config.yaml
vocab_size: 513
arch: "transformer_decoder"
mlp_ratio: 4
qk_norm: false
lr_schedule: "cosine"
Rows from block 3, named by matrix and row number. Rows with one number belong to one attention dimension. Each number is 200 + 30 x the weight over its row's rms, rounded and kept within 0 to 999. All counts start at 0. After the name is the row's rms in percent of the matrix's.
# v: attention value (model.blocks.3.attn.v.weight, 192x192), inputs 96-191
# proj: attention output (model.blocks.3.attn.proj.weight, 192x192, transposed), outputs 96-191
v.111,110,164,201,192,220,188,157,162,203,194,197,151,179,183,194,225,209,212,204,251,188,184,238,198,205,160,167,212,189,211,229,158,200,219,215,199,195,176,208,230,155,211,184,198,240,165,245,157,178,178,176,224,219,194,201,238,214,244,218,203,144,217,204,184,228,142,180,215,182,174,235,160,214,204,183,202,219,204,170,190,177,259,222,216,173,233,136,121,275,193,201,217,158,162,269,168,191
proj.111,105,177,256,184,222,206,198,192,236,175,212,237,139,204,175,188,155,151,196,158,201,235,237,174,186,201,222,235,137,198,161,226,197,198,163,180,179,216,126,220,233,176,247,244,202,184,194,229,213,181,180,254,201,216,201,192,232,155,238,205,233,226,151,235,164,161,165,203,204,270,209,218,197,156,243,208,211,232,222,187,195,185,224,230,199,225,226,169,163,162,220,177,191,247,171,181,193
v.112,104,192,203,252,156,239,191,211,218,176,203,180,194,175,220,177,194,238,144,202,236,224,214,223,187,254,163,221,181,162,183,220,220,224,209,221,182,253,207,190,233,153,198,170,166,228,218,194,234,204,192,160,243,198,218,230,242,242,211,190,103,215,155,168,189,222,231,161,202,198,253,201,228,254,200,187,172,201,215,174,186,217,165,165,193,237,195,206,236,210,198,180,162,160,206,275,254
proj.112,105,193,200,178,204,277,202,150,164,218,207,178,199,235,180,199,203,199,220,206,177,162,200,185,252,142,186,174,237,180,245,236,193,201,165,208,175,191,187,168,243,256,170,221,197,148,201,159,223,218,191,195,193,182,160,184,128,212,181,226,232,149,236,204,207,223,185,205,237,213,134,235,221,198,230,152,221,176,199,243,186,152,249,227,168,215,204,228,212,221,216,209,206,222,212,183,198
v.113,116,142,181,227,234,214,161,194,256,253,209,110,226,188,216,215,199,199,220,243,166,234,209,184,215,227,222,220,213,174,224,183,223,178,213,197,206,214,192,152,218,194,200,183,254,168,195,199,181,198,238,218,227,175,244,223,227,165,214,200,175,227,261,197,152,239,171,195,247,224,175,188,137,174,221,192,189,183,178,170,176,131,169,199,199,202,213,213,159,243,222,190,117,179,229,217,194
proj.113,114,252,233,198,183,180,179,223,178,169,180,280,115,192,220,161,193,212,187,214,222,144,267,222,175,202,195,200,223,228,175,201,159,161,195,216,166,148,168,216,146,221,206,244,183,216,206,182,213,227,226,185,228,181,165,220,203,162,199,191,205,149,135,199,267,164,216,244,243,201,203,203,208,214,207,218,182,256,262,200,201,166,186,192,222,161,161,205,228,236,153,218,238,289,175,172,184
v.114,105,187,171,208,204,179,167,252,216,180,270,179,192,193,225,176,140,176,195,200,228,215,242,152,193,229,235,192,215,204,221,220,149,230,282,247,190,193,157,226,199,190,187,190,261,169,217,199,173,264,200,215,189,221,179,194,226,200,245,228,171,203,203,224,123,231,225,135,170,244,188,211,177,230,227,146,184,187,134,184,168,177,245,160,194,164,217,186,222,188,203,234,230,231,181,193,184
proj.114,109,266,202,198,202,214,184,152,207,189,167,230,198,229,176,181,247,208,201,176,152,181,185,218,179,152,229,173,190,180,192,173,215,163,163,221,188,186,208,184,227,257,207,194,137,224,177,270,188,209,223,175,182,200,198,216,198,177,132,192,271,211,180,195,230,183,149,245,215,133,230,216,195,189,199,187,210,195,197,199,227,179,206,223,188,189,153,280,175,164,189,217,208,221,200,207,167
v.115,115,178,227,96,180,233,177,187,143,117,174,215,244,237,187,230,226,203,223,222,194,244,205,178,226,177,196,193,207,180,191,172,168,175,206,171,198,198,225,221,185,178,200,204,235,212,232,249,194,195,228,191,236,211,205,213,250,183,220,230,252,205,169,207,159,230,179,202,209,198,237,198,173,229,197,225,171,188,232,248,222,215,150,240,214,179,221,174,165,247,212,187,178,223,160,216,188
proj.115,120,199,233,220,207,157,176,183,234,212,179,206,205,214,185,215,167,196,190,161,225,205,169,172,164,246,196,224,213,200,218,220,195,193,280,194,205,188,212,171,213,213,228,222,223,218,154,205,181,178,275,227,211,242,166,168,188,196,187,195,219,235,202,193,212,228,229,200,179,199,240,198,175,212,186,220,243,194,141,175,155,217,249,190,163,146,201,172,240,193,170,184,205,189,201,205,176
v.116,101,128,209,195,184,259,221,223,222,132,205,177,212,209,213,215,205,203,205,205,206,198,219,189,191,155,160,178,188,207,258,247,225,166,188,147,191,157,181,161,229,207,229,203,198,219,254,221,217,205,229,175,195,166,260,193,179,226,194,156,171,272,227,204,204,206,224,233,167,188,189,222,161,248,176,177,180,160,194,185,192,177,150,133,185,216,184,216,249,184,208,215,199,272,212,239,199
proj.116,103,216,191,187,174,194,180,166,192,226,175,143,171,261,174,144,185,241,194,215,173,208,232,200,191,220,291,192,250,169,196,250,186,209,217,211,162,217,182,174,192,202,241,229,208,190,165,183,229,210,200,235,208,250,202,184,261,190,159,199,243,180,179,186,178,203,218,214,217,203,213,181,225,179,235,259,177,197,192,251,194,195,220,210,169,194,220,227,170,227,214,231,146,204,230,229,128
v.117,103,185,143,207,153,202,210,196,133,195,221,226,205,177,121,199,170,202,224,210,162,165,163,197,202,204,226,166,163,169,175,150,215,199,208,173,177,225,181,221,218,180,195,243,170,228,206,218,199,214,176,186,194,189,208,170,211,222,185,235,182,199,211,137,217,181,203,195,162,189,224,195,176,191,184,208,244,244,226,211,211,249,203,226,156,203,166,201,215,209,185,183,247,185,152,272,212
proj.117,102,213,184,234,261,144,209,204,206,216,211,191,202,265,251,190,227,283,160,183,202,163,172,181,192,175,161,251,177,208,237,218,227,178,189,208,243,182,224,238,180,202,208,214,190,177,201,186,166,161,189,196,152,176,174,207,205,176,204,180,236,184,198,186,181,209,200,210,193,175,198,221,245,189,186,158,212,195,208,228,160,203,224,186,191,224,270,195,154,200,182,207,155,200,196,193,195
v.118,113,177,204,195,243,216,241,161,229,236,171,202,151,169,248,150,238,212,207,197,207,219,148,212,198,195,229,197,165,262,172,203,211,229,179,175,233,162,208,205,201,213,231,202,263,202,152,128,223,254,208,198,222,160,253,251,194,169,262,240,177,202,258,228,202,132,258,174,191,224,182,212,235,197,186,196,215,235,222,184,184,174,214,266,164,176,191,179,154,198,194,202,169,194,214,186,196
proj.118,106,164,215,207,203,246,187,237,198,159,172,199,206,224,122,213,219,247,224,214,190,245,235,217,210,163,190,264,174,210,182,209,176,204,147,240,179,234,218,191,214,239,190,214,167,149,247,206,193,223,189,241,197,216,172,202,206,251,153,147,191,161,160,265,190,195,143,185,201,240,184,146,94,204,207,206,185,174,182,172,209,175,193,195,206,206,201,208,216,204,213,233,233,206,212,181,177
v.119,106,239,204,247,152,198,195,213,200,175,195,132,178,146,164,197,229,165,188,217,219,266,200,165,150,168,226,228,237,211,192,178,167,215,241,195,211,199,188,191,265,188,261,176,215,151,203,198,143,226,250,142,172,230,239,200,201,192,254,195,211,227,192,165,139,256,182,170,228,190,164,179,160,215,214,161,196,230,199,159,213,206,196,238,225,206,236,234,186,175,195,194,229,211,198,199,193
proj.119,106,262,269,217,171,162,222,177,201,224,176,196,228,172,216,218,178,257,236,184,235,146,219,255,225,233,202,241,222,208,198,191,239,127,186,148,174,157,191,206,190,233,203,259,213,215,237,191,266,185,208,131,241,202,214,180,172,172,221,186,240,182,157,238,213,181,195,191,220,156,210,204,197,197,257,193,199,179,196,206,203,237,220,183,220,205,136,212,221,201,173,227,148,219,224,189,210
v.120,116,234,199,198,187,193,201,214,175,196,186,214,239,192,182,209,158,163,192,234,154,216,198,170,239,220,214,185,146,181,183,190,211,194,270,237,216,202,221,275,228,165,214,159,279,227,234,229,243,248,243,212,208,178,203,187,209,221,164,209,211,202,193,183,199,228,169,235,224,186,220,179,196,222,217,238,195,240,219,266,219,220,198,190,161,223,228,160,193,223,201,208,183,148,226,258,221
proj.120,125,233,230,249,202,188,217,182,230,229,202,168,214,169,216,170,196,256,158,139,202,172,209,181,228,245,148,205,163,212,212,219,189,225,190,160,194,188,170,164,219,215,201,154,222,205,209,224,159,183,154,232,158,236,212,156,176,141,242,173,231,188,218,235,192,272,219,187,160,171,161,265,195,213,226,182,226,147,206,206,192,227,224,226,189,237,146,189,211,205,142,178,191,239,149,187,144
v.121,111,169,275,181,220,210,166,225,192,212,228,244,254,272,210,208,214,207,208,206,252,199,142,176,217,209,217,229,200,205,200,236,170,176,239,282,145,185,193,205,174,196,187,196,197,210,230,169,174,182,149,163,183,257,198,191,194,162,239,207,188,221,208,158,178,251,187,185,164,240,286,205,185,170,204,205,229,167,204,189,202,233,193,201,213,184,193,202,269,171,183,210,245,173,224,163,227
proj.121,109,219,152,154,185,163,163,184,214,240,203,251,224,133,212,238,174,191,229,151,220,172,234,197,185,162,241,179,124,159,204,187,217,212,165,180,202,214,174,223,226,253,197,188,213,207,144,222,237,195,222,221,218,155,275,202,249,172,206,243,203,230,171,256,213,180,219,147,177,165,214,156,166,198,234,196,193,186,157,183,209,159,186,241,160,281,215,174,200,150,220,211,216,154,174,218,193
v.122,116,263,235,195,222,167,206,214,211,242,205,224,150,174,176,164,167,197,188,231,235,236,230,150,182,200,161,201,213,208,214,208,243,223,243,180,185,215,196,230,223,143,205,200,163,150,157,199,215,176,255,214,219,208,147,234,233,182,182,159,189,194,247,278,238,167,147,220,163,209,186,184,197,249,183,145,164,211,171,202,198,186,168,198,197,199,279,213,204,162,206,189,265,206,211,197,202
proj.122,105,226,157,246,163,139,208,174,280,199,234,197,253,201,217,194,219,179,234,216,186,209,137,211,225,214,188,183,174,153,178,201,192,189,220,185,236,224,228,206,207,213,194,255,170,217,180,177,242,233,176,173,195,171,242,202,185,164,221,228,218,216,178,248,158,254,241,178,216,177,168,279,196,223,187,215,226,220,182,210,197,196,201,250,194,166,178,235,173,201,210,217,230,203,191,168,154
v.123,106,219,208,184,167,163,196,205,182,136,223,173,209,229,132,222,200,197,201,153,203,198,201,202,201,224,227,166,195,181,158,160,168,255,277,183,194,211,124,220,216,191,178,202,192,178,194,226,203,187,184,229,200,195,220,202,223,159,234,150,188,192,195,201,164,176,176,138,180,229,226,196,233,211,211,192,237,233,208,163,187,211,208,216,170,244,187,143,186,230,180,201,194,253,146,149,211
proj.123,109,167,185,198,258,191,215,206,223,207,168,215,224,185,211,238,175,200,250,193,235,200,216,234,206,197,231,234,199,177,241,223,231,149,209,197,238,235,241,264,202,157,210,230,221,189,219,152,181,176,194,187,148,216,124,226,133,173,239,194,218,191,175,169,217,221,209,204,242,176,172,224,210,211,240,158,233,187,171,207,173,201,191,228,154,198,186,224,138,162,220,211,210,172,200,169,255
v.124,105,174,223,203,230,169,249,190,169,175,192,225,195,212,197,193,172,122,230,212,208,172,154,197,202,168,191,166,183,196,207,230,207,212,224,184,166,189,196,181,205,207,187,183,225,234,260,258,179,245,214,237,138,176,225,150,159,160,200,158,207,202,227,169,155,166,195,270,251,252,235,244,217,158,191,204,221,203,222,201,244,162,191,227,168,192,270,218,133,234,205,185,234,221,207,192,176
proj.124,109,278,136,243,208,241,150,218,210,207,174,173,187,223,216,219,195,246,185,221,149,217,191,226,187,233,171,181,194,195,188,174,190,215,255,213,245,225,212,209,203,151,209,132,193,236,159,191,170,194,169,204,198,240,150,200,182,238,204,237,156,193,190,220,168,198,225,180,145,150,158,231,162,196,182,181,193,223,146,127,180,201,195,188,235,157,241,200,248,197,205,152,154,186,202,246,205
v.125,095,191,182,226,233,223,156,235,191,245,197,190,253,190,171,223,165,214,195,187,163,167,186,203,159,191,243,238,173,246,220,223,154,201,192,191,209,169,208,204,171,189,227,126,187,258,158,190,171,193,130,215,245,203,217,219,226,200,197,206,224,256,166,185,209,232,176,224,224,187,184,198,265,182,240,194,170,172,208,158,245,192,181,145,240,207,187,199,218,214,186,250,206,154,223,276,174
proj.125,084,178,199,174,208,150,193,202,199,129,141,203,205,258,228,173,159,155,204,193,193,181,246,173,232,225,219,150,229,220,204,173,204,171,209,221,206,176,187,195,191,186,200,164,183,215,171,149,234,219,244,194,213,194,208,141,223,191,185,217,129,176,241,196,234,192,207,155,176,180,241,188,175,166,222,237,248,227,224,201,223,230,208,224,187,244,198,191,187,199,181,135,156,212,202,168,201
v.126,099,212,164,200,193,210,247,218,179,198,224,193,206,209,160,206,184,245,180,146,249,170,210,201,174,213,188,189,156,212,224,236,128,247,228,202,154,202,186,192,182,208,276,164,201,272,182,216,194,229,229,125,189,198,202,148,227,231,207,250,149,211,249,235,194,160,283,219,187,242,213,200,229,239,212,239,182,211,190,193,192,232,170,187,218,178,231,241,230,148,221,273,209,220,183,171,203
proj.126,090,152,226,209,196,205,195,153,247,173,224,178,213,208,243,200,233,165,213,203,200,236,189,136,258,171,224,186,201,177,214,212,240,194,174,217,196,220,176,250,218,251,147,222,192,107,181,225,204,218,189,193,166,178,237,236,182,218,183,180,197,221,221,204,137,237,160,202,192,217,159,196,201,197,214,170,177,159,160,163,176,230,242,192,205,171,215,193,228,185,237,194,236,175,209,232,188
v.127,107,224,211,205,226,198,169,235,208,197,256,250,183,235,159,188,218,176,243,214,209,230,235,172,208,224,183,167,163,176,196,217,177,194,161,174,242,249,219,239,169,182,156,215,222,198,151,154,151,234,202,234,161,237,191,218,209,196,210,214,236,280,235,245,205,259,152,214,195,168,209,191,224,218,145,185,240,182,182,264,230,193,161,208,235,171,177,234,267,209,210,236,193,185,236,197,205
proj.127,101,162,175,167,166,266,208,189,213,180,142,186,220,181,196,243,154,214,202,193,188,188,196,136,188,162,187,251,210,232,199,185,204,199,229,227,129,175,204,170,202,206,277,179,189,211,158,244,207,202,205,185,177,171,204,216,198,171,195,216,200,139,187,196,220,193,238,235,141,229,235,230,178,159,193,236,205,148,192,172,192,156,208,190,167,215,177,197,183,181,217,186,210,211,163,219,130
v.128,101,216,159,178,282,204,194,198,241,217,227,169,189,225,185,238,152,185,184,149,200,168,191,163,203,216,210,231,197,187,239,209,162,171,213,248,191,218,233,177,188,143,203,180,183,178,207,154,174,177,240,187,174,216,250,141,169,212,172,210,253,149,184,230,230,151,181,189,258,208,151,189,193,210,179,217,133,212,144,178,182,134,187,197,234,204,210,194,166,208,202,211,175,197,186,206,179
proj.128,094,176,231,191,214,180,187,174,224,166,186,167,190,214,211,153,216,254,158,191,215,194,171,135,241,172,227,217,152,223,146,229,263,222,260,147,189,204,154,211,182,206,196,192,240,207,164,209,218,188,193,187,230,179,149,231,186,234,213,167,172,216,226,200,181,227,157,175,200,216,269,159,121,195,143,205,201,164,208,201,192,235,230,170,166,162,223,181,173,150,233,212,187,192,187,195,213
v.129,105,194,145,159,179,166,230,200,227,151,185,199,206,226,179,197,228,252,234,162,180,222,217,220,189,229,163,185,173,130,208,197,153,217,220,237,180,199,176,258,208,184,212,188,212,257,230,193,254,183,168,188,240,211,218,187,217,151,217,211,268,212,194,172,217,265,222,237,187,211,232,146,204,231,137,193,213,181,193,169,210,164,157,204,195,215,189,183,161,274,210,190,201,200,165,185,194
proj.129,091,213,235,248,212,231,222,215,174,203,184,204,181,194,234,220,199,189,194,221,177,198,178,249,224,181,203,239,219,209,171,160,199,228,211,227,232,216,237,149,226,198,218,222,205,214,230,203,183,237,173,218,192,226,150,155,152,197,238,203,212,202,244,208,221,208,171,165,208,214,183,233,195,206,199,228,180,199,215,214,219,213,222,215,184,161,198,181,194,151,195,177,116,189,187,207,223
v.130,099,194,194,254,221,194,184,204,198,223,188,218,221,165,192,192,234,264,193,241,153,220,191,151,242,225,197,197,168,218,162,245,218,230,221,185,227,202,204,183,229,216,216,200,240,200,213,174,230,211,188,214,249,225,167,270,175,228,194,180,207,231,208,247,179,207,198,202,232,174,191,197,227,196,202,144,257,206,176,164,153,228,205,170,189,145,247,167,238,180,224,221,203,230,259,160,142
proj.130,099,193,202,192,198,200,251,194,192,206,211,202,208,196,157,184,179,179,210,206,228,200,195,234,176,142,287,201,213,200,194,188,182,139,182,249,188,181,247,173,176,190,207,238,201,231,120,186,210,227,210,211,180,173,234,239,170,123,204,205,194,180,166,189,231,186,213,148,136,194,194,222,207,184,210,244,205,259,241,250,220,213,198,197,197,196,157,204,221,217,176,181,220,208,188,165,251
v.131,110,209,212,187,194,169,187,241,187,197,208,181,181,261,209,190,155,199,208,260,237,181,191,191,232,201,216,207,158,239,188,181,205,152,211,195,202,192,176,196,212,207,198,225,167,209,187,187,221,210,241,213,240,267,213,191,174,190,267,133,244,252,241,186,197,190,201,212,191,194,181,146,242,275,187,176,172,109,184,200,187,190,183,211,202,163,218,220,216,241,214,229,204,269,210,124,256
proj.131,089,177,131,182,219,184,254,191,221,207,183,197,142,196,199,235,211,231,205,227,178,188,181,178,207,202,171,223,191,157,214,175,182,248,206,156,225,155,187,204,194,165,232,195,219,140,171,271,198,214,191,202,170,235,221,236,198,228,217,227,194,122,225,254,173,175,176,222,168,200,243,277,169,191,196,250,202,220,167,169,203,244,170,175,212,244,201,241,130,155,183,143,159,163,212,272,175
v.132,116,218,218,253,232,161,173,183,216,276,225,203,148,196,185,194,204,191,178,188,234,176,215,215,251,244,156,152,226,163,214,212,237,212,220,199,155,247,170,188,269,204,131,191,182,170,213,153,184,217,221,183,214,207,230,208,215,181,237,221,213,211,251,244,167,159,228,137,211,204,182,179,164,158,206,185,174,188,228,188,225,157,208,170,212,219,232,205,198,206,233,207,216,185,226,201,225
proj.132,104,195,186,183,200,184,240,231,205,154,186,234,175,220,207,182,222,243,164,169,181,153,184,168,212,199,201,197,192,243,244,231,167,241,201,190,240,157,189,220,159,209,203,201,190,200,210,214,210,171,189,243,223,207,159,219,211,227,183,180,196,179,200,250,190,202,239,235,138,170,234,175,175,246,211,200,179,206,146,210,150,140,230,235,207,176,183,174,157,173,193,264,210,148,195,222,209
v.133,110,197,180,224,181,236,212,227,189,209,162,187,180,211,149,194,231,164,202,181,205,168,208,212,281,216,230,192,209,249,145,200,184,229,238,147,179,216,203,202,227,202,217,196,240,225,232,249,207,183,225,171,227,145,202,185,190,177,235,197,186,196,173,222,149,174,156,231,203,190,192,198,150,238,198,225,197,206,207,223,95,189,198,191,203,174,192,192,193,207,146,168,169,258,225,165,206
proj.133,103,259,217,191,217,179,207,145,173,234,240,232,201,161,211,241,180,191,210,246,159,218,159,224,253,215,171,202,152,193,226,164,200,210,194,224,220,184,224,156,203,146,173,226,195,169,163,174,203,245,211,226,170,219,212,194,180,224,247,192,176,164,198,152,212,224,246,157,150,258,167,169,194,144,184,141,232,208,179,163,233,228,163,196,203,280,162,199,175,201,222,241,220,185,177,177,236
v.134,112,171,191,224,229,188,192,204,212,238,261,194,215,261,240,248,170,187,225,227,249,180,177,205,187,228,159,198,197,210,215,181,187,142,162,219,202,234,200,164,207,170,236,159,199,199,191,226,165,248,266,196,206,208,232,236,175,226,186,193,204,179,226,206,186,197,219,183,227,223,264,207,204,202,142,179,241,212,244,172,226,187,208,166,152,191,227,217,181,218,196,213,228,220,226,249,231
proj.134,103,196,194,182,179,181,165,208,221,197,269,200,163,172,263,115,163,236,167,176,192,196,219,157,198,148,223,213,246,187,247,228,220,202,205,191,222,139,176,220,157,230,179,233,232,184,191,220,193,200,140,205,197,206,208,207,224,185,185,182,202,189,172,165,211,224,235,224,170,153,217,210,270,237,205,234,227,200,177,193,172,197,173,219,157,202,221,184,215,202,167,199,174,188,186,211,121
v.135,115,144,251,166,261,173,175,174,179,246,234,199,233,240,201,157,255,226,230,216,205,219,189,239,197,241,182,259,160,195,161,181,192,179,241,256,239,183,183,209,168,228,178,209,192,181,211,200,176,174,211,205,199,247,257,223,194,204,208,178,158,161,196,204,243,193,204,253,185,202,182,195,238,211,182,214,144,189,214,197,220,195,201,178,226,188,179,204,203,180,202,177,195,208,196,111,252
proj.135,112,227,189,274,200,213,218,233,245,188,248,198,186,192,195,255,175,240,201,224,188,212,159,193,203,191,205,187,180,201,182,154,181,191,212,180,188,197,193,197,204,144,235,241,216,177,232,192,190,193,174,157,168,150,224,266,204,196,170,208,223,185,190,209,130,182,182,145,268,171,224,234,214,229,204,224,190,183,130,191,165,206,163,169,163,230,212,257,186,162,166,196,200,237,221,206,159
v.136,107,253,248,171,182,221,153,177,214,205,191,231,208,188,229,176,209,203,207,240,198,194,180,187,162,179,226,178,170,214,197,226,209,204,202,231,231,217,174,198,202,211,221,228,124,237,188,152,201,212,253,178,184,232,180,185,192,231,212,161,202,207,190,228,213,211,211,194,219,164,214,222,200,218,183,167,187,241,169,163,178,269,247,181,206,190,212,185,239,210,267,189,195,209,172,179,209
proj.136,093,136,172,198,171,166,276,211,204,166,236,138,178,178,183,205,191,187,175,170,210,193,198,201,221,211,170,247,222,188,155,225,177,231,162,161,179,168,208,215,188,225,233,135,265,153,200,220,204,164,145,176,206,195,166,216,204,177,249,198,202,176,141,229,166,160,212,213,183,202,168,228,221,170,174,236,176,147,226,226,236,169,164,219,204,174,191,179,215,230,210,143,197,191,198,222,224
v.137,108,202,212,225,182,170,179,151,180,165,181,224,184,172,177,191,251,195,117,195,183,207,176,191,218,234,178,167,199,160,221,201,235,200,202,169,204,209,231,237,215,202,204,271,235,167,213,197,198,234,144,215,229,179,177,204,178,160,178,165,189,227,216,189,168,173,229,229,197,232,233,152,209,166,203,209,256,168,183,215,297,176,130,202,175,178,185,157,237,165,183,223,231,178,188,195,192
proj.137,095,218,166,163,229,214,245,258,187,170,176,210,189,177,132,215,185,188,283,221,200,214,217,224,187,189,244,191,190,250,220,189,191,175,184,272,216,177,208,168,224,215,154,155,125,234,205,215,229,180,233,236,213,197,209,225,225,200,215,203,207,169,274,243,183,190,216,238,151,179,221,246,151,242,194,175,203,217,205,230,198,205,174,188,213,204,215,146,246,216,176,172,150,190,221,213,174
v.138,123,243,222,190,221,186,165,178,206,204,181,263,172,150,224,135,193,172,225,215,168,187,251,166,182,218,243,191,186,221,135,167,161,255,189,182,209,197,273,217,195,200,197,174,193,183,174,211,171,250,201,203,132,216,151,171,204,188,225,207,200,230,175,220,161,162,184,186,233,230,201,277,221,146,214,238,230,233,217,184,196,285,189,147,243,159,206,203,199,171,209,244,155,161,154,239,164
proj.138,115,218,135,149,228,233,207,174,210,195,188,204,211,218,202,193,178,181,199,207,172,176,184,233,162,182,239,173,187,267,200,175,232,210,217,199,185,137,181,172,209,211,245,164,198,171,211,167,275,175,176,225,227,205,209,186,231,193,237,212,173,235,161,138,230,190,205,180,176,180,192,130,178,174,170,178,189,197,213,203,235,189,190,196,177,172,225,173,262,211,210,185,279,191,219,173,260
v.139,099,195,212,215,222,199,171,206,243,213,182,254,190,219,216,192,175,222,189,208,244,178,248,202,203,210,196,201,208,211,206,178,196,212,118,204,255,198,164,148,208,160,223,197,232,239,157,195,195,173,154,178,176,179,155,221,259,229,116,188,222,209,203,242,175,193,202,191,199,189,186,206,236,217,233,177,178,177,151,243,181,154,201,177,182,246,232,210,245,201,192,233,168,248,262,218,207
proj.139,093,190,209,239,180,203,215,172,208,209,232,195,158,211,209,220,207,214,207,171,157,180,158,174,179,211,218,152,187,228,183,280,183,172,262,260,176,244,183,225,183,204,227,196,167,198,249,209,204,180,202,173,192,229,221,179,144,156,234,235,223,231,140,158,168,184,197,203,175,146,262,214,203,149,133,202,188,216,228,185,219,210,231,228,207,229,172,227,170,214,206,144,188,223,179,213,191
v.140,109,231,210,213,229,210,181,200,211,189,180,204,242,195,209,197,254,164,216,205,221,280,195,225,252,163,200,215,190,145,196,154,239,245,187,221,207,191,186,190,131,203,234,262,148,227,191,190,193,182,226,204,134,161,163,158,187,210,175,219,166,219,196,209,201,154,224,188,163,192,155,181,193,173,166,239,198,166,217,194,254,198,205,218,135,253,203,157,180,249,195,195,203,210,165,214,235
proj.140,096,152,221,144,193,228,272,203,234,173,224,200,171,202,131,197,202,201,196,157,205,166,166,144,176,249,182,216,224,197,198,181,185,152,258,221,220,267,200,218,240,212,189,166,241,239,250,227,204,135,207,205,197,234,267,179,167,204,158,231,220,203,130,198,201,234,224,221,257,204,205,178,228,242,240,137,218,184,224,253,194,245,176,209,207,142,183,201,177,133,209,200,174,199,219,160,224
v.141,117,193,187,190,182,222,213,157,196,187,169,199,232,245,186,218,187,228,212,197,199,236,234,223,224,189,113,195,197,172,206,273,186,227,212,197,204,142,194,228,202,166,200,173,192,237,167,207,214,223,198,151,153,195,216,221,182,198,185,176,179,264,193,173,190,156,273,186,198,193,204,197,189,202,174,197,166,208,244,180,231,215,215,207,192,199,217,145,138,206,199,220,207,217,242,211,191
proj.141,105,165,280,201,200,160,204,202,165,185,266,225,150,170,173,203,219,156,200,173,217,182,182,215,206,213,213,213,220,180,246,183,177,225,236,223,222,250,220,158,199,217,233,233,176,202,244,174,210,211,182,196,217,221,202,153,225,187,201,276,168,182,167,186,224,210,174,212,198,209,159,229,178,210,222,152,253,205,186,225,204,184,184,188,203,202,150,243,233,187,218,221,206,240,154,205,184
v.142,116,227,237,191,164,236,232,189,192,144,113,213,214,227,208,198,207,126,229,136,205,239,228,220,212,155,176,192,219,250,206,222,195,200,152,185,212,181,210,178,210,194,214,201,211,217,215,176,213,217,192,136,210,184,256,195,184,155,174,189,156,201,174,182,242,174,244,183,209,171,200,209,218,219,220,207,197,189,225,194,164,226,202,217,232,157,164,191,183,161,221,220,218,237,222,232,178
proj.142,105,192,160,211,152,173,198,189,137,240,228,196,187,142,232,146,158,201,198,220,154,176,181,202,205,207,121,258,202,173,229,228,136,224,200,246,181,213,227,182,204,184,231,238,179,223,200,213,162,176,215,206,155,216,134,168,223,187,201,191,172,203,215,236,184,200,170,227,203,203,143,128,206,160,149,202,187,187,179,204,191,185,253,160,216,197,166,195,206,258,207,188,211,221,145,195,172
v.143,104,159,191,202,203,210,164,156,191,150,151,232,200,186,177,231,213,197,216,246,160,198,156,230,222,212,192,185,190,160,177,200,219,218,164,224,198,194,131,188,241,244,210,223,206,207,249,199,212,242,248,216,162,180,213,216,230,165,213,173,167,193,220,198,241,202,199,193,249,217,214,222,162,185,212,188,205,178,255,211,126,227,270,218,121,199,171,196,229,225,217,151,213,178,219,167,195
proj.143,093,306,207,140,205,215,227,245,208,231,263,182,184,174,171,214,219,211,206,227,238,173,242,175,212,192,182,214,245,182,187,212,193,183,189,203,182,240,266,212,146,171,171,189,231,199,186,221,155,212,177,146,201,184,208,166,178,240,179,180,192,213,144,181,191,166,233,240,234,162,166,153,240,240,193,173,195,234,142,192,264,152,151,230,200,224,183,164,239,183,177,207,190,206,160,187,188
v.144,106,188,186,216,192,230,203,177,216,221,203,222,206,179,191,206,234,171,210,185,232,260,173,253,245,178,220,223,236,249,193,166,244,214,170,183,213,159,243,135,211,224,199,227,176,208,185,194,209,168,233,265,206,155,222,249,237,150,198,160,202,219,176,152,124,218,233,222,209,227,161,192,142,175,205,164,218,196,184,155,190,198,218,235,176,143,197,193,203,210,189,196,181,238,219,218,184
proj.144,088,221,253,194,202,161,221,173,166,166,241,217,174,197,149,166,192,213,237,186,191,199,161,211,210,239,122,184,239,214,213,179,166,214,180,170,201,279,220,244,182,224,178,196,230,172,154,186,149,235,219,177,189,201,250,172,180,250,193,212,179,224,231,229,213,164,210,151,195,211,149,162,161,193,210,239,217,207,207,175,198,172,152,255,160,232,204,221,165,220,198,243,224,239,159,160,209
v.145,105,245,188,215,156,204,216,150,197,123,209,242,182,153,181,221,144,180,188,196,229,202,188,176,219,217,244,215,201,182,220,178,227,174,250,207,175,245,242,220,221,208,200,164,231,222,249,219,231,182,169,245,214,202,176,153,221,187,196,125,249,202,175,160,219,201,202,189,230,198,200,175,196,180,162,157,205,202,192,151,187,136,216,220,201,205,221,206,184,198,225,250,165,221,199,203,180
proj.145,106,186,224,148,253,243,226,225,174,202,160,162,274,254,186,181,254,195,212,183,180,207,202,189,236,136,222,249,180,229,157,182,229,220,181,197,228,220,198,191,158,198,216,191,179,211,178,192,214,185,194,207,232,184,166,215,155,193,136,261,207,220,208,227,183,216,191,228,169,266,214,162,158,184,210,196,176,172,150,187,277,285,213,188,217,181,206,167,213,196,193,186,191,194,226,214,239
v.146,100,212,189,215,172,209,241,200,173,223,178,175,241,187,181,175,222,202,230,238,145,173,209,172,173,173,112,237,208,221,160,234,223,208,171,220,205,227,214,213,217,179,200,209,227,160,180,191,222,153,171,152,224,219,232,249,155,166,201,229,179,211,211,172,199,232,181,210,190,210,204,203,230,283,213,209,173,209,203,180,166,165,126,172,151,206,237,171,207,134,207,190,249,209,219,155,190
proj.146,092,226,181,254,241,198,158,182,170,211,230,246,193,205,223,177,217,197,210,185,238,236,224,211,204,181,238,215,155,206,229,165,153,164,209,161,187,230,236,157,185,160,220,198,216,213,218,213,154,216,227,215,192,168,175,192,176,178,168,178,223,144,212,253,193,134,204,172,145,171,211,212,226,145,218,167,194,198,174,219,220,234,223,168,245,203,174,163,236,215,243,170,136,227,147,205,223